{
  "objective": "epsilon",
  "cond_dim": 192,
  "text_encoder_width": 320,
  "text_encoder_norm": "layernorm",
  "text_encoder_moe": "top_k",
  "norm": "layernorm",
  "norm_position": "pre",
  "moe": "top_k",
  "num_experts": 32,
  "shared_expert": false,
  "weight_decay": 0.2
}
Rows from block 3 of the denoiser of a small text-conditioned image diffusion model, named by matrix and row number. Rows with one number within an expert belong to one neuron, the router's apart. Each number is 500 + 50 x the weight over its row's rms, rounded and kept within 0 to 999. All counts start at 0. Numbers have three digits each. After the name is the row's rms in percent of the matrix's.
After each expert's rows are labels from the 100 images, of 14976 (inputs lightly noised), where the router gives the expert most weight on average: "colour at peak" is the nearest of a few named colours to the mean colour under the peak. Only what is clearly more common there than usual is listed. The data: photos with spoken descriptions (Open Images, Localized Narratives). In brackets: how many of the 100.
# router: router (model.blocks.3.mlp.router.weight, 32x192), inputs 0-63
# up: expert up (model.blocks.3.mlp.up, 32x96x192), inputs 0-63
# down: expert down (model.blocks.3.mlp.down, 32x192x96, transposed), outputs 0-63

# expert 19
router.19 052:521458452477469467478503498387477481557518495498487496475531532464471515601512543434449478510423472368503468509439449390526457515484516428478532436604557554425519493458506467605476488437548464
up.0 115:520507529428475418404457419436493485462527480459511485472518551519501520518474514463468535475501526474450490504591466538505469448415528493570488508447568456389538576557468516511491542591594444
down.0 123:505469470568532496389530483454513515529566482499445492578456503566472507587626502513572528387478533542429567479533473487424539484520527475563468443519512517548541458525489524537552499514517530
up.1 093:536528474560414476536488486489486413445558480481435469552412562554516507497491562462422511593532461549553488476457512466419419485523536526552509464414568538466503422545436491415552511508550495
down.1 097:486517400436512511568540497532507493507454434522461450470458451423446476593442495560492441475430483545459420519494472549514498478533427463408498538571507339510535443533469526466559497477574428
colour at peak: white (26)

# expert 22
router.22 141:514537490420568547613513501491506601464533521500483588476455532404455418501507517504512483424526408521348531539502533443523548575554566434557411518487503507568498432459503511462587516523458396
up.7 100:458576409514559492406563531519523520525418616559390572507563489438495524536495550592465598457495481551505566581479477424461462516543547562583529526467449532526500541472565486529517486539417469
down.7 104:536489510537480485539517459466490411493426528536533519469624587519560530514517473489506573585490462495642417535476472465401427430498483534505554452475476604434481595490478498510484502479499506
up.8 099:466535514497479542485460481495619573581495585506505521514469375508459513572584527556477565526425404461451535484554491491548485521508468481538523501526431451452552498506557566557545384423497533
down.8 097:536407493498516522444583469469536447528485474515524359489486422423481552543544491457553474609507622507535462464484596442517556512468427504513462508555560450519517506532350466568510469550392530
colour at peak: brown (69)

# expert 0
router.0 134:482433503448493519558538550515580491493536503471495532412518572438532471556471558495480548534488466528506559486521571497440443450412441488546466570489527403492478558450450472611430572444585501
up.7 130:443549553438531565526579361519542471489501489513545495403535508466502418561449530560560521510585463524508449542472464423486530418523477610498523500465509451443520429555518570534462513527474470
down.7 127:565584468462485476489519471422505499456554528474447416541555603518515520553423542460529440470505535546454434492473464524482517433535486420446475457538551437501471466523480556443509533558532500
up.8 123:476478529389497541571497481413545526461445562465531572450526479483426434534414531501596496444548459490497437499605502387466513452502502536532421407463456501420479545534502540606518516420572557
down.8 107:560501451398503453531466600395538511456522494452505493515427596550466477677502522531468521522516489502497459559475491507456548446454508363502539506537512472446431502489426460575484525524535486
colour at peak: cyan (72)

# expert 30
router.30 189:582525493556421453426430452554562422631414523486442471525499434540517384596499528505471509490463582504527500476456474492392484432532468559431413540459454539436576518448485519465461511570499412
up.0 107:544559520559544548502379552522506473512487448495551566460525434420505572463472463462509398491471537497489522502486440456429497449418498485486538411482565539496508516496445536488503536466406456
down.0 103:476472480565521447449633432518468433585434529492496523507455431460498504503548525476509570483571583567480439466501604457489566505563522533553492551488335511550494519565419391525517486571417443
up.1 082:467517499544462435447444514504609521508461529513393575573466525578535450628504584527561542504554463510508472467537463603504462469529459517538493619518433506454523543524454512540518462421477557
down.1 082:314479476512524463569563505559483515487515531495494540543560553502484532567389487472535581516500549563522559574500519478505426446471555586598561493548566527460464577475471530544483566405500508
colour at peak: brown (62)

# expert 25
router.25 055:489419474513518444512488565470463526580526541475597522553561512432458556620549602488507465504451521475535470512474503486564577527468426487513580504598540588511575474537460483508538518498586529
up.0 090:492623508520538444569613533472493470388563522562475405455421555477504518502531542570455464473522510611468463505483444519404495557515500509546520512541494518509474486512472511392516479498545504
down.0 090:458525529478521406468584456475454386457607613550455404449552534493498575498522509447584542536555453553472446524426465544553506411551533578431507500474518469493465529474517533511472523449530544
up.1 083:525505556555494489483549460449502457549513485564465446530528521577547531518536706545442605484546529582491487608541563532452451563501514535492470532528484539563471507495439476530466505546472518
down.1 073:493476510498460515431513509448570534518579479601534568571397580496517566582434530547439457519473530525434496538518504455457452512473552444464498468550648504518481562489532495495480440515542483
colour at peak: white (57)

# expert 1
router.1 062:535506493472520463478438586391536448531549483391523539545476500430489534572520435501472455546447552445489489497495416439511457549479496446526515414587563519463553493448519463542480543433545448
up.0 099:441440513502491487393570468479501487492483630561474537537540462491429473482564495545480529522496462506477472476595511452482575504500529541660505538446420457535549513468602487487505501498524448
down.0 111:481417546461536531532540560521473442406500454457464539466402537500497479390488539529538588513471492497419505546507560522556524532424473470460469529550487490514434469499571470556545519537474426
up.1 092:504518468390473509514536571488614547471466568450514484531473430508439431524462500479508604556481465509519577454536494545491485371465473500509519533479533557345449482487427513549459404475448589
down.1 098:590431538425530497480412443511471547442570554487478469521502516408441509500472450597598532435499540441542627498572492503449586448455545470573417522436506562504461480518542521517503523532463430
colour at peak: white (27)

# expert 4
router.4 055:527497511458533526513498571437487537544532526494598530499518450448432493567530409471523453512456481461472488494519421471519491533526495462495459437579555579442537456486470487576511577458568533
up.0 110:493520527506469465565533449524523549426409487506483544562532527551481426424455490510502555413517515496472476465458546436447511498495576531496534492471443504477570540491587528389556429508607439
down.0 109:479472491487533453524531524515453487533490557483503488466538522527468418490503530559462506514519498516429444483535574597554498419631448627461488453549420551496417504437506483496474514502531494
up.1 106:483535495553510481457552459474468407598489469555502410480508524474443503492483624505449465533552577603528500531522549565468543498550477581564464559479516529453526497560534536537560462536439494
down.1 093:571547507506524474564453582445422553489457518495560542516458542523475512534485574506534580561503430524595498457510503536462393454491398491519517558559494485486486521486581470511455470407537524
colour at peak: black (39)

# expert 14
router.14 052:464528511458483485535488526480414504541519527434545509510495488463518485624508518479721444551522502426505410480456465427478517506458517453456484433535509529426568512462473430528450462472522477
up.0 122:438499518466465533512456514611470557577452512493517468503601543550525388492569524495491418466525351508466572525540504513471499481620491518488511474433440489506528465584563512435453362513504559
down.0 119:447502501536509479457582500555515421524594520477442514521423519557524504539496584492559508567502484636423441499479571508478517408529527503543466482544439513599504483477569458525441459523462522
up.1 099:487489472477575511407426455555450557610525489488533559526523470496515396528515576478553373507479365505482531533574508562512532471612475545474459485454484433494438430558554459473449436569563554
down.1 104:472546505612520544547527458482502468544552588522452473455417499551574442550503482460469554601476455645468482549534594421540543515449409450476481530545438563557510489477581434439535497524473512
colour at peak: white (38)

# expert 24
router.24 047:467481460444513448466464528482506440489441457452446491505478456460478454601520471434595504593491477531534410458491569442565492467524465458440504465616569540423547501421469472549442517508600502
up.0 113:421544455472477557527448532424460609516517482464567533483421511450544568478447493492425492471530433489446562512627611513529481591524517371579501569528528391620533464589535577512535486509491475
down.0 106:449529434412482596461378483482542551438489563383530542564460524592534493514608534447495439534525469463485510471538504471525370504430490506548561504488502513517484591495491477556566427486518439
up.1 090:541540444459520511475501515453484467500484452481474531500535430525438440521524538579466501572515481556462554490526539536476395507494564527542380470494414468467403435438512426574493395548496484
down.1 081:496536514586473437414459447502442521564528499446505457587445550571586569549449507457496520483469496476414485551607493536543478483461455482592466486491561499534483436523469577431475512557538451
colour at peak: grey (62)

# expert 18
router.18 051:482502473466509488480522536476452520509511538488512523513552571424512472565515471405525472471441471519436429447454436411534467500466481449484553451576565540400526458481444473517529537414544528
up.0 100:541521525526473496447487467489529494535498536482505493534509445513568526517571509460477586526527498465485533456520502560454479547592457509447566445530494454567510428509512500527520436438555493
down.0 103:566559538533478575521600528481467417475623489512520316486425542521454493474608560498541495458497521440546418463576470481535492564541538524448407395609508372474479432493498490514486489500494488
up.1 091:486448490492500457566532496475468511501478487520401479484487577498511542506533611552411508484536481590496532506548509517394454484516500550542486480504476508483502565565551456579537515578498455
down.1 082:562463482471530504462484427506510480525555494615446429456563434523441378511551514471455524509514520490389480583463557633469474493458567583566530507606440500518500485456487541481504510556496474
colour at peak: white (38)

# expert 21
router.21 187:453542573450577508502416537527505618487486428465477414545518445552507531534500516463478601456466536544451454432626552576443393454543499533496554569390530427497543588490570478470493503463522504
up.0 113:644455504492567566538449542519512444497475487472517543449504466538471499560588506458529486490455519437415468489464489433457464401550559506494486443399504486476433534429395471579512502513476450
down.0 104:545506566423440560521527583386493499441448497513462361447444557567481497503419494514606520497403596491471642456464392496500545503531530554490443487459507418492545427468483503498531534458416446
up.1 076:590503584554491485448571416493546519537472463477386474515466444531454422533501586527527487473440519496467450505515512538507479456534489588478400593511506419470500470552460490502465465555433582
down.1 088:484427463488488556491570570447554500558561543543464454497473519506442491448664568563539440405424410500471529511503474483451494476432443544471518435550516441534504441531529567561571484450542497
colour at peak: grey (71)

# expert 13
router.13 056:461485522473515442530468568443496510502520528481539522509551521378423480547492403389493445530481482401519475539482408490463481526475491469506483493553506548438459474446396465514503528385543529
up.0 111:472491386570439526431514485459517456497540603509503533437405419584462429543482543424507446453512454515466502533568500571508444443513563557533453591478441427420476444417565581541511476523583562
down.0 131:512546579503513482557507504556426470504448454508426516514449487578510491397384576512538577585479449545432523490493489457551481423430503459482448578411565461568525480515570469378484467546454548
up.1 134:392514440474486538564467523546598480537494493451552564471479420516467429596396482473488541506487425494509479418561532535515505395514545402476465600486470445512545583457473490535558450450588450
down.1 127:488527514394448444577412477564464541451486494427540572549396393559570513492497426541503490574483406468475544521494446473489507524449544445531548402540600502524524468463561449446558402513563541
colour at peak: pink (26)

# expert 29
router.29 065:415498511416549495498523579435470478494507503409652526521508447419423520540480527466604481522416452454492495417496348475595584523454451478446539459489544571479520495531471427524462509427525474
up.0 103:478521423557518544468497548412533471487505463536571491485460535584479515541400510461431488527534506458444482533608555548506422456457576500565464544579549563487537546489450487562498466487528475
down.0 102:432465461427508463389549485494451487574560545481464453494404437447475506565533464520519484472537467416511481573488468494522469616532411533438442477425538407373457465470432575461520528524535548
up.1 109:443490584421568497554458533468495482517551451502566413514546603515469503499410460504520449497567514476580490512615506585462443518508491483482451482514601473531539532546479507485452547512488443
down.1 106:482565481466496518472518496564450496405449537458478481538558512465641457514583574523456526577439475567529413460411492445479455472598412515377542455524448412520379511497536530466458527496475563
colour at peak: white (43)

# expert 28
router.28 176:567454424416546576426579424481528515389589393534393480500400460561523503558527510589486548548509443535492490492494510475500493441524523491452500524509485504444537503482491555545480478552503550
up.0 110:599515457513499558477491538494485445533414500430509526479579486514536544579580487468505533499469530451418484527510478550500526474556502492434475444487442552522505470464414384478598384594430400
down.0 105:580490449491541483448471547450492536424445448427480409505489470505463548494476504511454560540463462481529454577499490497547506503558428527374581520566556358497516488474407486574456433518483490
up.1 098:577500450434431583465543440458465540482480477485456526533482461504586477561536493525502484561533505504445478451494492503531446422549501542463480453507487528376503510531455390538497426511376517
down.1 091:481581471571540511459473453452479488570465475449506513461531478491617566517504517466502442512443576561488462490516460489513483447601409462486518448598523421551462390421489475447509471593482525
colour at peak: red (28)

# expert 10
router.10 057:499460487485480519502455522441441465551494475466591561493527512396505523563521474514599439521479456479482520538493392483545480504530482442512474480596565554424492480474415476585482475372547472
up.0 100:432490431570484450473433522584465502575425467431511566527604494560526578527561522535486481432532379514400436485481499580498503518569461507541535467492483477457488520619498460497499389508457525
down.0 102:544491481540467539393474542507488408420547532532446491535452413526465490503526557486398524515429440639476439495515524507426430492606583469514521500522458476546547446530513564483515515440465461
up.1 098:458565597494517389483547503505536520533463537523522456502564547637495445458577543490536520444497470495519521460593515542509548514499514537549442492479502474423531540499484464562518530438565544
down.1 108:547440483626528577525581512491473503591545487450439480515410495446484457406528525432425521497454524446516557397552550515591532587528495524563461550569534440507495460502443439565542523507484433
colour at peak: white (33)

# expert 15
router.15 058:479488468530473428433431554387465462512451517428581522502504525421500490640528454494489397513431461510454480453458458460514505539488445510476471513585575540435478478435383484496480480463556482
up.0 101:552566406481527554467357569431485412544481494483459559496463516453497546618563577485398550480510552558452485487539509601490409570432531510509540490495597494528546507435486536502569441547560430
down.0 106:536498513571524553379524451486483496515551485486480499481508465482454466452562507463582477556516507504532516482463471444543580496545522538421474552510504347530553443494508530472575525484519614
up.1 094:563476553553553481477504516470565571395534517569482536455432441520485472525532597504455494452494551578445608522534606488464475543441510522500457554511447428554390479543481484527576501513445579
down.1 085:510505517614518461502527485490507550526527540599533483505479444533511477443631501510538448456445486466435566477494548462452585473456487516572416568420528472479420490526458481451478574593639562
colour at peak: white (26)