config.toml
model = "text-conditioned image diffusion model"
dataset = "photos with spoken descriptions (Open Images, Localized Narratives)"
train_examples = 101725
image_size = 32
horizontal_flip = true
conditioning = "text"
arch = "uvit"
objective = "epsilon"
cond_dim = 192
tokenizer = "word"
vocab_size = 4585
text_encoder_width = 320
text_encoder_layers = 7
text_encoder_norm = "layernorm"
text_encoder_norm_position = "pre"
text_encoder_activation = "gelu"
text_encoder_mlp_ratio = 4
text_encoder_head_dim = 16
text_encoder_fused_qkv = false
text_encoder_bias = "all"
text_encoder_qk_norm = true
text_encoder_parallel_block = false
text_encoder_inner_norm = false
text_encoder_moe = "top_k"
text_encoder_num_experts = 4
text_encoder_moe_every = 2
text_encoder_expert_mlp_ratio = 2
text_encoder_experts_per_token = 1
text_encoder_shared_expert = true
text_encoder_positions = "rope"
cond_dropout = 0.2
norm = "layernorm"
norm_position = "pre"
activation = "gelu"
mlp_ratio = 3
head_dim = 32
fused_qkv = true
qk_norm = false
parallel_block = false
inner_norm = false
moe = "top_k"
num_experts = 32
moe_every = 2
expert_mlp_ratio = 0.5
experts_per_token = 1
shared_expert = false
patch_size = [2, 2]
layers = 8
width = 192
positions = "rope"
residual_init = "scaled_by_depth"
optimizer = "adamw"
lr = 0.0015
beta1 = 0.9
beta2 = 0.95
eps = 1e-08
grad_clip = 1.0
steps = 5300
batch_size = 128
epochs = 6.7
lr_schedule = "cosine"
final_lr_fraction = 0
warmup_steps = 1060
weight_decay = 0.2
Rows from block 3 of the denoiser of a small text-conditioned image diffusion model, named by matrix and row number. Rows with one number within an expert belong to one neuron, the router's apart. Each number is 500 + 50 x the weight over its row's rms, rounded and kept within 0 to 999. All counts start at 0. Numbers have three digits each.
Before each expert's rows are labels from the 100 images, of 14976 (inputs lightly noised), where the router gives the expert most weight on average: "strongest on" is what is common among them. Only what is clearly more common there than usual is listed. The data: photos with spoken descriptions (Open Images, Localized Narratives). In brackets: how many of the 100, against the usual share in percent.
# router: router (model.blocks.3.mlp.router.weight, 32x192), inputs 0-63
# up: expert up (model.blocks.3.mlp.up, 32x96x192), inputs 0-63
# down: expert down (model.blocks.3.mlp.down, 32x192x96, transposed), outputs 0-63

# expert 20
strongest on: text has "grass" (27 vs 10.3)
router.20:458477474434498498516562518476576520506544484549520533492550453470435564518466454450521433459460425459512429514451486474420503578437480443507495449589540535419517515514485472551447474459613572
up.0:504491504490515486454554455532519497542570499485464534455465434638484457559496588459468459578524464523504575527567484494420529413429517535534443520435463442444546434512503461577439463493471547
down.0:632518425541535493530604496534512491477486566502492547464436570496488484506522552516528508547598505518530459542355358407553548466424573484493462480567523527505480442464575535473536460478477507
up.1:431601487538456529482406573462552432505537430460569473495477519577538573522553502435460564508480432504454458450599568570458392505567474488545532505497518434574503562551536562518491480505545443
down.1:502540454427556522543437511491484415507451514505548604523563428593419428474493488530487500478513458564490500555483457491470481467450659470420497418613562546497529478466530442542513477564556439
up.2:481532485491415535605509531390550508442461515505509529505513495446514451448545477549433561527467480487538462486548528487563463470466431483534361489470456477404466531464430542593472467486428473
down.2:421422565440480435536430540400460502420523505440483494440468605511598559512543442405496423481509548487443543472512479398490426550463447521481481433482519490439500540505466439478568599506494467
up.3:566557564468529541541518531493593430494515376470500446513469457549452436531483493426606500470552524459504513492460435482488522349432455544456509482563483506487508500433487524527488431559567446
down.3:504538396403492480588437379490518564427422523507548664482511455536480477441530497550429470443542437504493545501486460515475568435577435503458525497518465481492515415495559559482486505459476519
up.4:509457502535472503533551478498531523530493530470448467479518488533547465617492651521462546523529471617420504483599519481483447422506501524572432554432555462535481444527377504560487476529473546
down.4:461578404403537475529571485486521394604473496552444505470498392494412483479453543446561491558482484553485486530487477500547553445496571446429503482530519518459545528520472463562450476536516531
up.5:400513454478429438457481504593498537482464590498390474525559435542434428569498537536543560514431503534512534439514456513530537390574506535541565487447430499369501475490519459413523459426437554
down.5:574479476497433544540541513560540419544525400524487525517445502475400557563459492480515497461545487506539507549503513530447434468578472552450438518582603576490448540432480449607543490478508541
up.6:459574491508515585556511505437577416537524447508556471542410434538605445514494531434492470568563547458470450428482550460489479357507433517457526468540484488463505554482501498504472472568567417
down.6:487522469367510488555453488477517501418486556503479570507510489634507515433498438544432462422519514399501504508446453530460495437528508531428450420536496470526532502506497573435502505470445487

# expert 12
strongest on: text has "grass" (34 vs 10.3)
router.12:474476486432530462531522535425497525454502498433601601487484477434441457508465438462558434518454423425509526508458481451556577517420456464509457510579523521459474478475441509534462486470633502
up.0:540467618544486544432500475483447505486514485542420467501455539499542538512577585617455479556573526572410564531545623514402449466543526528508416526489438357475440545546502448485470584501517462
down.0:536482523428503466466396452485477577526518506496409525502516437426470448534467558463493493526578498584505501533535540391494534516498483407508393560432545430533558476576492466486461444552501549
up.1:506476435436573373416591413521475552448584372493493490427542430520504517490499475439507466548505506502459515472443429487476575470459396497471431475515525399473479606596557477555488523495509491
down.1:510505482615487541549468597515470564484493548543452546473528539490534542487494416485404624470454600493495507452482444436544472596486486573539577443557374488484459520506536467431485459389523437
up.2:501586612526434536548446492484467505538465519511416480437536535513506472495423605526435502540492535656504475494534540507402419554496499556539408473482508480487537539557464457531540494501484486
down.2:522576514489413483520498517581375575495452534425461452542487491477535479460581469475481476543503519556415461498567451456544487482505575602513515529486510510458447556446484604419527444566476534
up.3:495507535529490471515449454488508472498478531533426449492500546593516493560531628632465549489515473671515532455528585518383487537531502552556509552540458462456500576513462426509481517543471481
down.3:530541590545555468447380481530484505512421551492493489531467392513498415506473460522554510508531451503488509521553474457491627589460556475423411467489542504531569619455436470588469442477544649
up.4:536483559518529480505420517457450579503397483466506498482479447513544506482432473519447615545472498526526571545520582474522443502490443512446496535490466416453399558601444386619478506468523424
down.4:557492479497421439414528551443550519436555541462496526439403533492570495526534467540601563453481409484363424492531446505509495527620547499568498477461469377522529492489476434544529443541484546
up.5:534482592516526468497475465488564523487521519529452529461492507537502418576519577535511534527496502505403515485510533486441528440519410552525451480542364423428405529533427464581448612476528541
down.5:480517488492606496505480462490640478525577405585510519485354603483505527532582619483495472489477462623454448546513431575513409530496576485542591552479536487516530509494437393468519446599582614
up.6:481565511509405466451495515454432521654517463506431402489547600502492427417539515495493438447525500520487540548576509461415580564522553593575559511501557477500413478504586555442510484514514514
down.6:526485388440527520505520500400525536465518551420474499523447449528490531565513486410486483509490595394559466448550465392438472581496587510579433504423470474551533523465496408587508464554487469

# expert 22
strongest on: text has "playing" (27 vs 3.4)
router.22:514537490420568547613513501491506601464533521500483588476455532404455418501507517504512483424526408521348531539502533443523548575554566434557411518487503507568498432459503511462587516523458396
up.0:485467480473464495486459589476566474471596428424526437529414389543552530454495498460481431571464519438517489405522541618505445452492436474492495456524522546463513477476438445544479528526540501
down.0:478515534488438530557536552476587473488408546526566601496637510539434480468449517477509617540500399449562482494468453539472469458502510502521542559507459568465398505496499502491469437454504423
up.1:545575615461494565386451454566518523421460499589464562534461559518547484549470543517411518433487472513455453548513523506470473611459621552523433511421405514504387496403501545448492532561487507
down.1:490512471540483474496508520498461510542493548580403441429504519464522531537445474520537481465471431560629644547518450447470505538534431578509495542453600446516525575552504482540530478411464516
up.2:470525590530502484637464475514500496531501556508543551407573577422412439494478527506518619394593463479427508499457480471537536558570424507477528461508473481510547490483467538473545482527479423
down.2:560466541517588509431679488482479556580536475579486414516498510495493501460477466503613535466416565552560481525435506399484596539434576476458532470413527427507483544483512548423507560535436523
up.3:553505565464475480448461532465558450383521527454508585499452554591478530495499451448491564436510516526421440510460521485539438552455599450452467503471482597531452463434475519481504473562499450
down.3:507464481497486538534593502467479530463514406561447567516556557527493506480452526427505632449455490503488521480573444480498478546603507533547466527406527454506572561563460507526541484502437511
up.4:550532457418557517485513497473494509564448587515539615488539472375401474461382520442435545490521521517483523607505511450523499467466632452525476424507471523585472426507572502498526500496459480
down.4:507499412575539503499644479533452477562472461568463495553553622472483539465512518526505468544490497556592463529512434488453497530502502498453584479534486400456507433561565502514483546534426527
up.5:476524573568491525569463479533488516486375550487526521486514531543484469463525509586511409558501433511446539487500424427475481506506583455573461486524459436434466479526549568498531417406551557
down.5:579445480428511512419509470495493478497517447460514430522484488371506492563523421524536450535575596505549503522508533517534544575510509471436480485474381521556539414458529497586549485410509530
up.6:490493514481518493537540490513543518473458509543516516514531658455454441517460539556490631438557473628414426516475539523518543469542501569485507637497584550528495443484472499510529470509512458
down.6:540459465548544515446604395421521531484465431464513469441516589538421431511423544505438561499455451600440561524493578439516543488487516488474538481427597410518532650531476513440527482495523582

# expert 6
strongest on: text has "grass" (29 vs 10.3)
router.6:442488488429532430541501484400528507500527569498550510491566392489450515520435374496528416520407400499459469477481446418481440522469507453479516432564512544478423490481462438547465508349505547
up.0:430530481455515547655439516555527524469542420543493454474487514452527466504508506510436479557438445491520474477449511506527478485541388483500537493456583473469523540586487464494462524504506436
down.0:435529558533481509554540487588538482535438495608510616510632522501617535429449459453491441440560517518488450502504553540519533547492613582475515494501489562575538539591549457506493472510556464
up.1:518460495518547468436652444514510459435441476495499403382621496407488490495489521505486472502463528523498411502449551534481564590484502547446389461483423561544440481559440407484505493475486519
down.1:491471530466422454481448472468457476498494490496515538544485554531519504477403500385596443598492544464539375552511487384606531518539454453461587467470503522481491487444546463482525554498460468
up.2:496511476526459407465507403481480478487539542522439502490450636548485424466458595485377487484528428642522583540532546565503429483626515508518455554505473445474519438513578468511555453555467465
down.2:572431434524431397445483488511421376485458619451474408461471485432569566492451562487477570533442491443484506554504483463567482553534492488559502429497506520582454490532479500546515525479530535
up.3:466488560579487516535613415456552475468563509520519538446511417490453560508555488544488439502569438510451504571523511461510514581505516469609501419539471485564517487553592540506547418509476499
down.3:504484513564518479485584520520465519512435530615499503473397463514439528446469483492531526614539546443486569582480531503500553543489580441514528530485431463481551349569511507428548524487489565
up.4:576546528497454510479551412526522487501504496502428481430540446477561490483452645509446464504509485652449516557502583561416445512564464589490469574529496476487425489521503461486616451599462484
down.4:438529360539509541459423525583500399477620495534545495408586422484473549556487531473523431468492543544424584461454413544503504474502496556603470434380487551492528441577555562567443409471449453
up.5:526515549470535484506487539495469537527535566495489533443399525534447457523459633503421493461560472578465562488523543568382597370449473502511533558542541457505463408447573520479531498494582433
down.5:524543523507447472509467581533509442498460449445520525470580487530594509421508500602548475505475575548555393600484498487503510511615573443490477553489508463480548431491446538467531581499497502
up.6:568429509610502486529652464550467377422418517567493429420577571482497512455510523525509491447510609498513442501416570526460517564466524507419488497598398528534409520503416492499464488550487461
down.6:495437538462360505505438426478499414404538485468528536589497517544529404467423508479565504587518572507526515500488531374648539452514475478453577506478514545472503422490509526548489437511438482

# expert 0
strongest on: text has "sky" (66 vs 25.1)
router.0:482433503448493519558538550515580491493536503471495532412518572438532471556471558495480548534488466528506559486521571497440443450412441488546466570489527403492478558450450472611430572444585501
up.0:569607569493469431470518413516534496570459508573486492499499564517441575445437543582471452430513613502501440485552463445384511481444512536516507460548520463529523493444593586482481542614515462
down.0:510518513509539454526421446471602448495428564438511464416478497468570497527539457519562470543433497532490493425504495408477402454514547491515552357422502596539482565446538488409541521609460541
up.1:469576492582486428407522500535574419528489475462451460480399440591554478529582493527500547493516535542447502489501404465458488473546530520544483468475396448381474498511553471408443501605495625
down.1:546431496437512500553518425511494470428464372512456463474469414550541497475396479461485500631420452486490554464545526484539459461579509486452505460556532517442478487482533501570497541506514585
up.2:455430454460483438512626421464410572611538540603501469496493501445374453454448470564442504499542449508486473568438496535498558425531508553511452507482469490516502518612535431534539503389491607
down.2:495485507619546532450564478503475507540540423525425454517556532484455481472500485449452477523433535558470552487587519494535538534486469490462550575402616510455495450602403460482456525613480621
up.3:531488565554446501570476491466474480567451471516474572478479584558545460544515599475426372540513511471465500513535492429436435478449507518470425512496507558478440425472492531566485489401516617
down.3:458503477424570471398599579438563579555590504530509500509460547493495449562532471525586531487416503504482476524499481497525474517597592490502511522495517477538480465451569401359447523427566505
up.4:523476471414527524527520434487579490487544500455504534419482592470526495594468509545529467593542497558519477515492620524508536496481513421484420512542484490572453469474511482593499513576494390
down.4:526545504441462540489503553468634504456488528443436569529467564563585479543513457541611442575426518481551432387477424478526443552476468517494541504487514425551533515447436509494549467314551440
up.5:513592526525476523483537485439494423520516473517491562510500459597537501592576546539588478504520467499492511513506443435428433450550513581513416439452451543465522465495537541548520454599437598
down.5:460491484594423625529490377538528492490520578514580431529610466491537510416383463513462475525542543495490514465476468480529572461611470509461508527494568602527549473535513588530500464458375520
up.6:569470477365477560630444484496576504440437525470525628420489475447508471548418505568536520459585502491528493467550506416507516491484515490536470410519404536494492514523451501579531479445597532
down.6:556517450424517474501488627431574521471467489488478542531414560624394498553508441538564517529508605490515482503509479507451476536471567478464540549570577408446487434466462524502505567487551422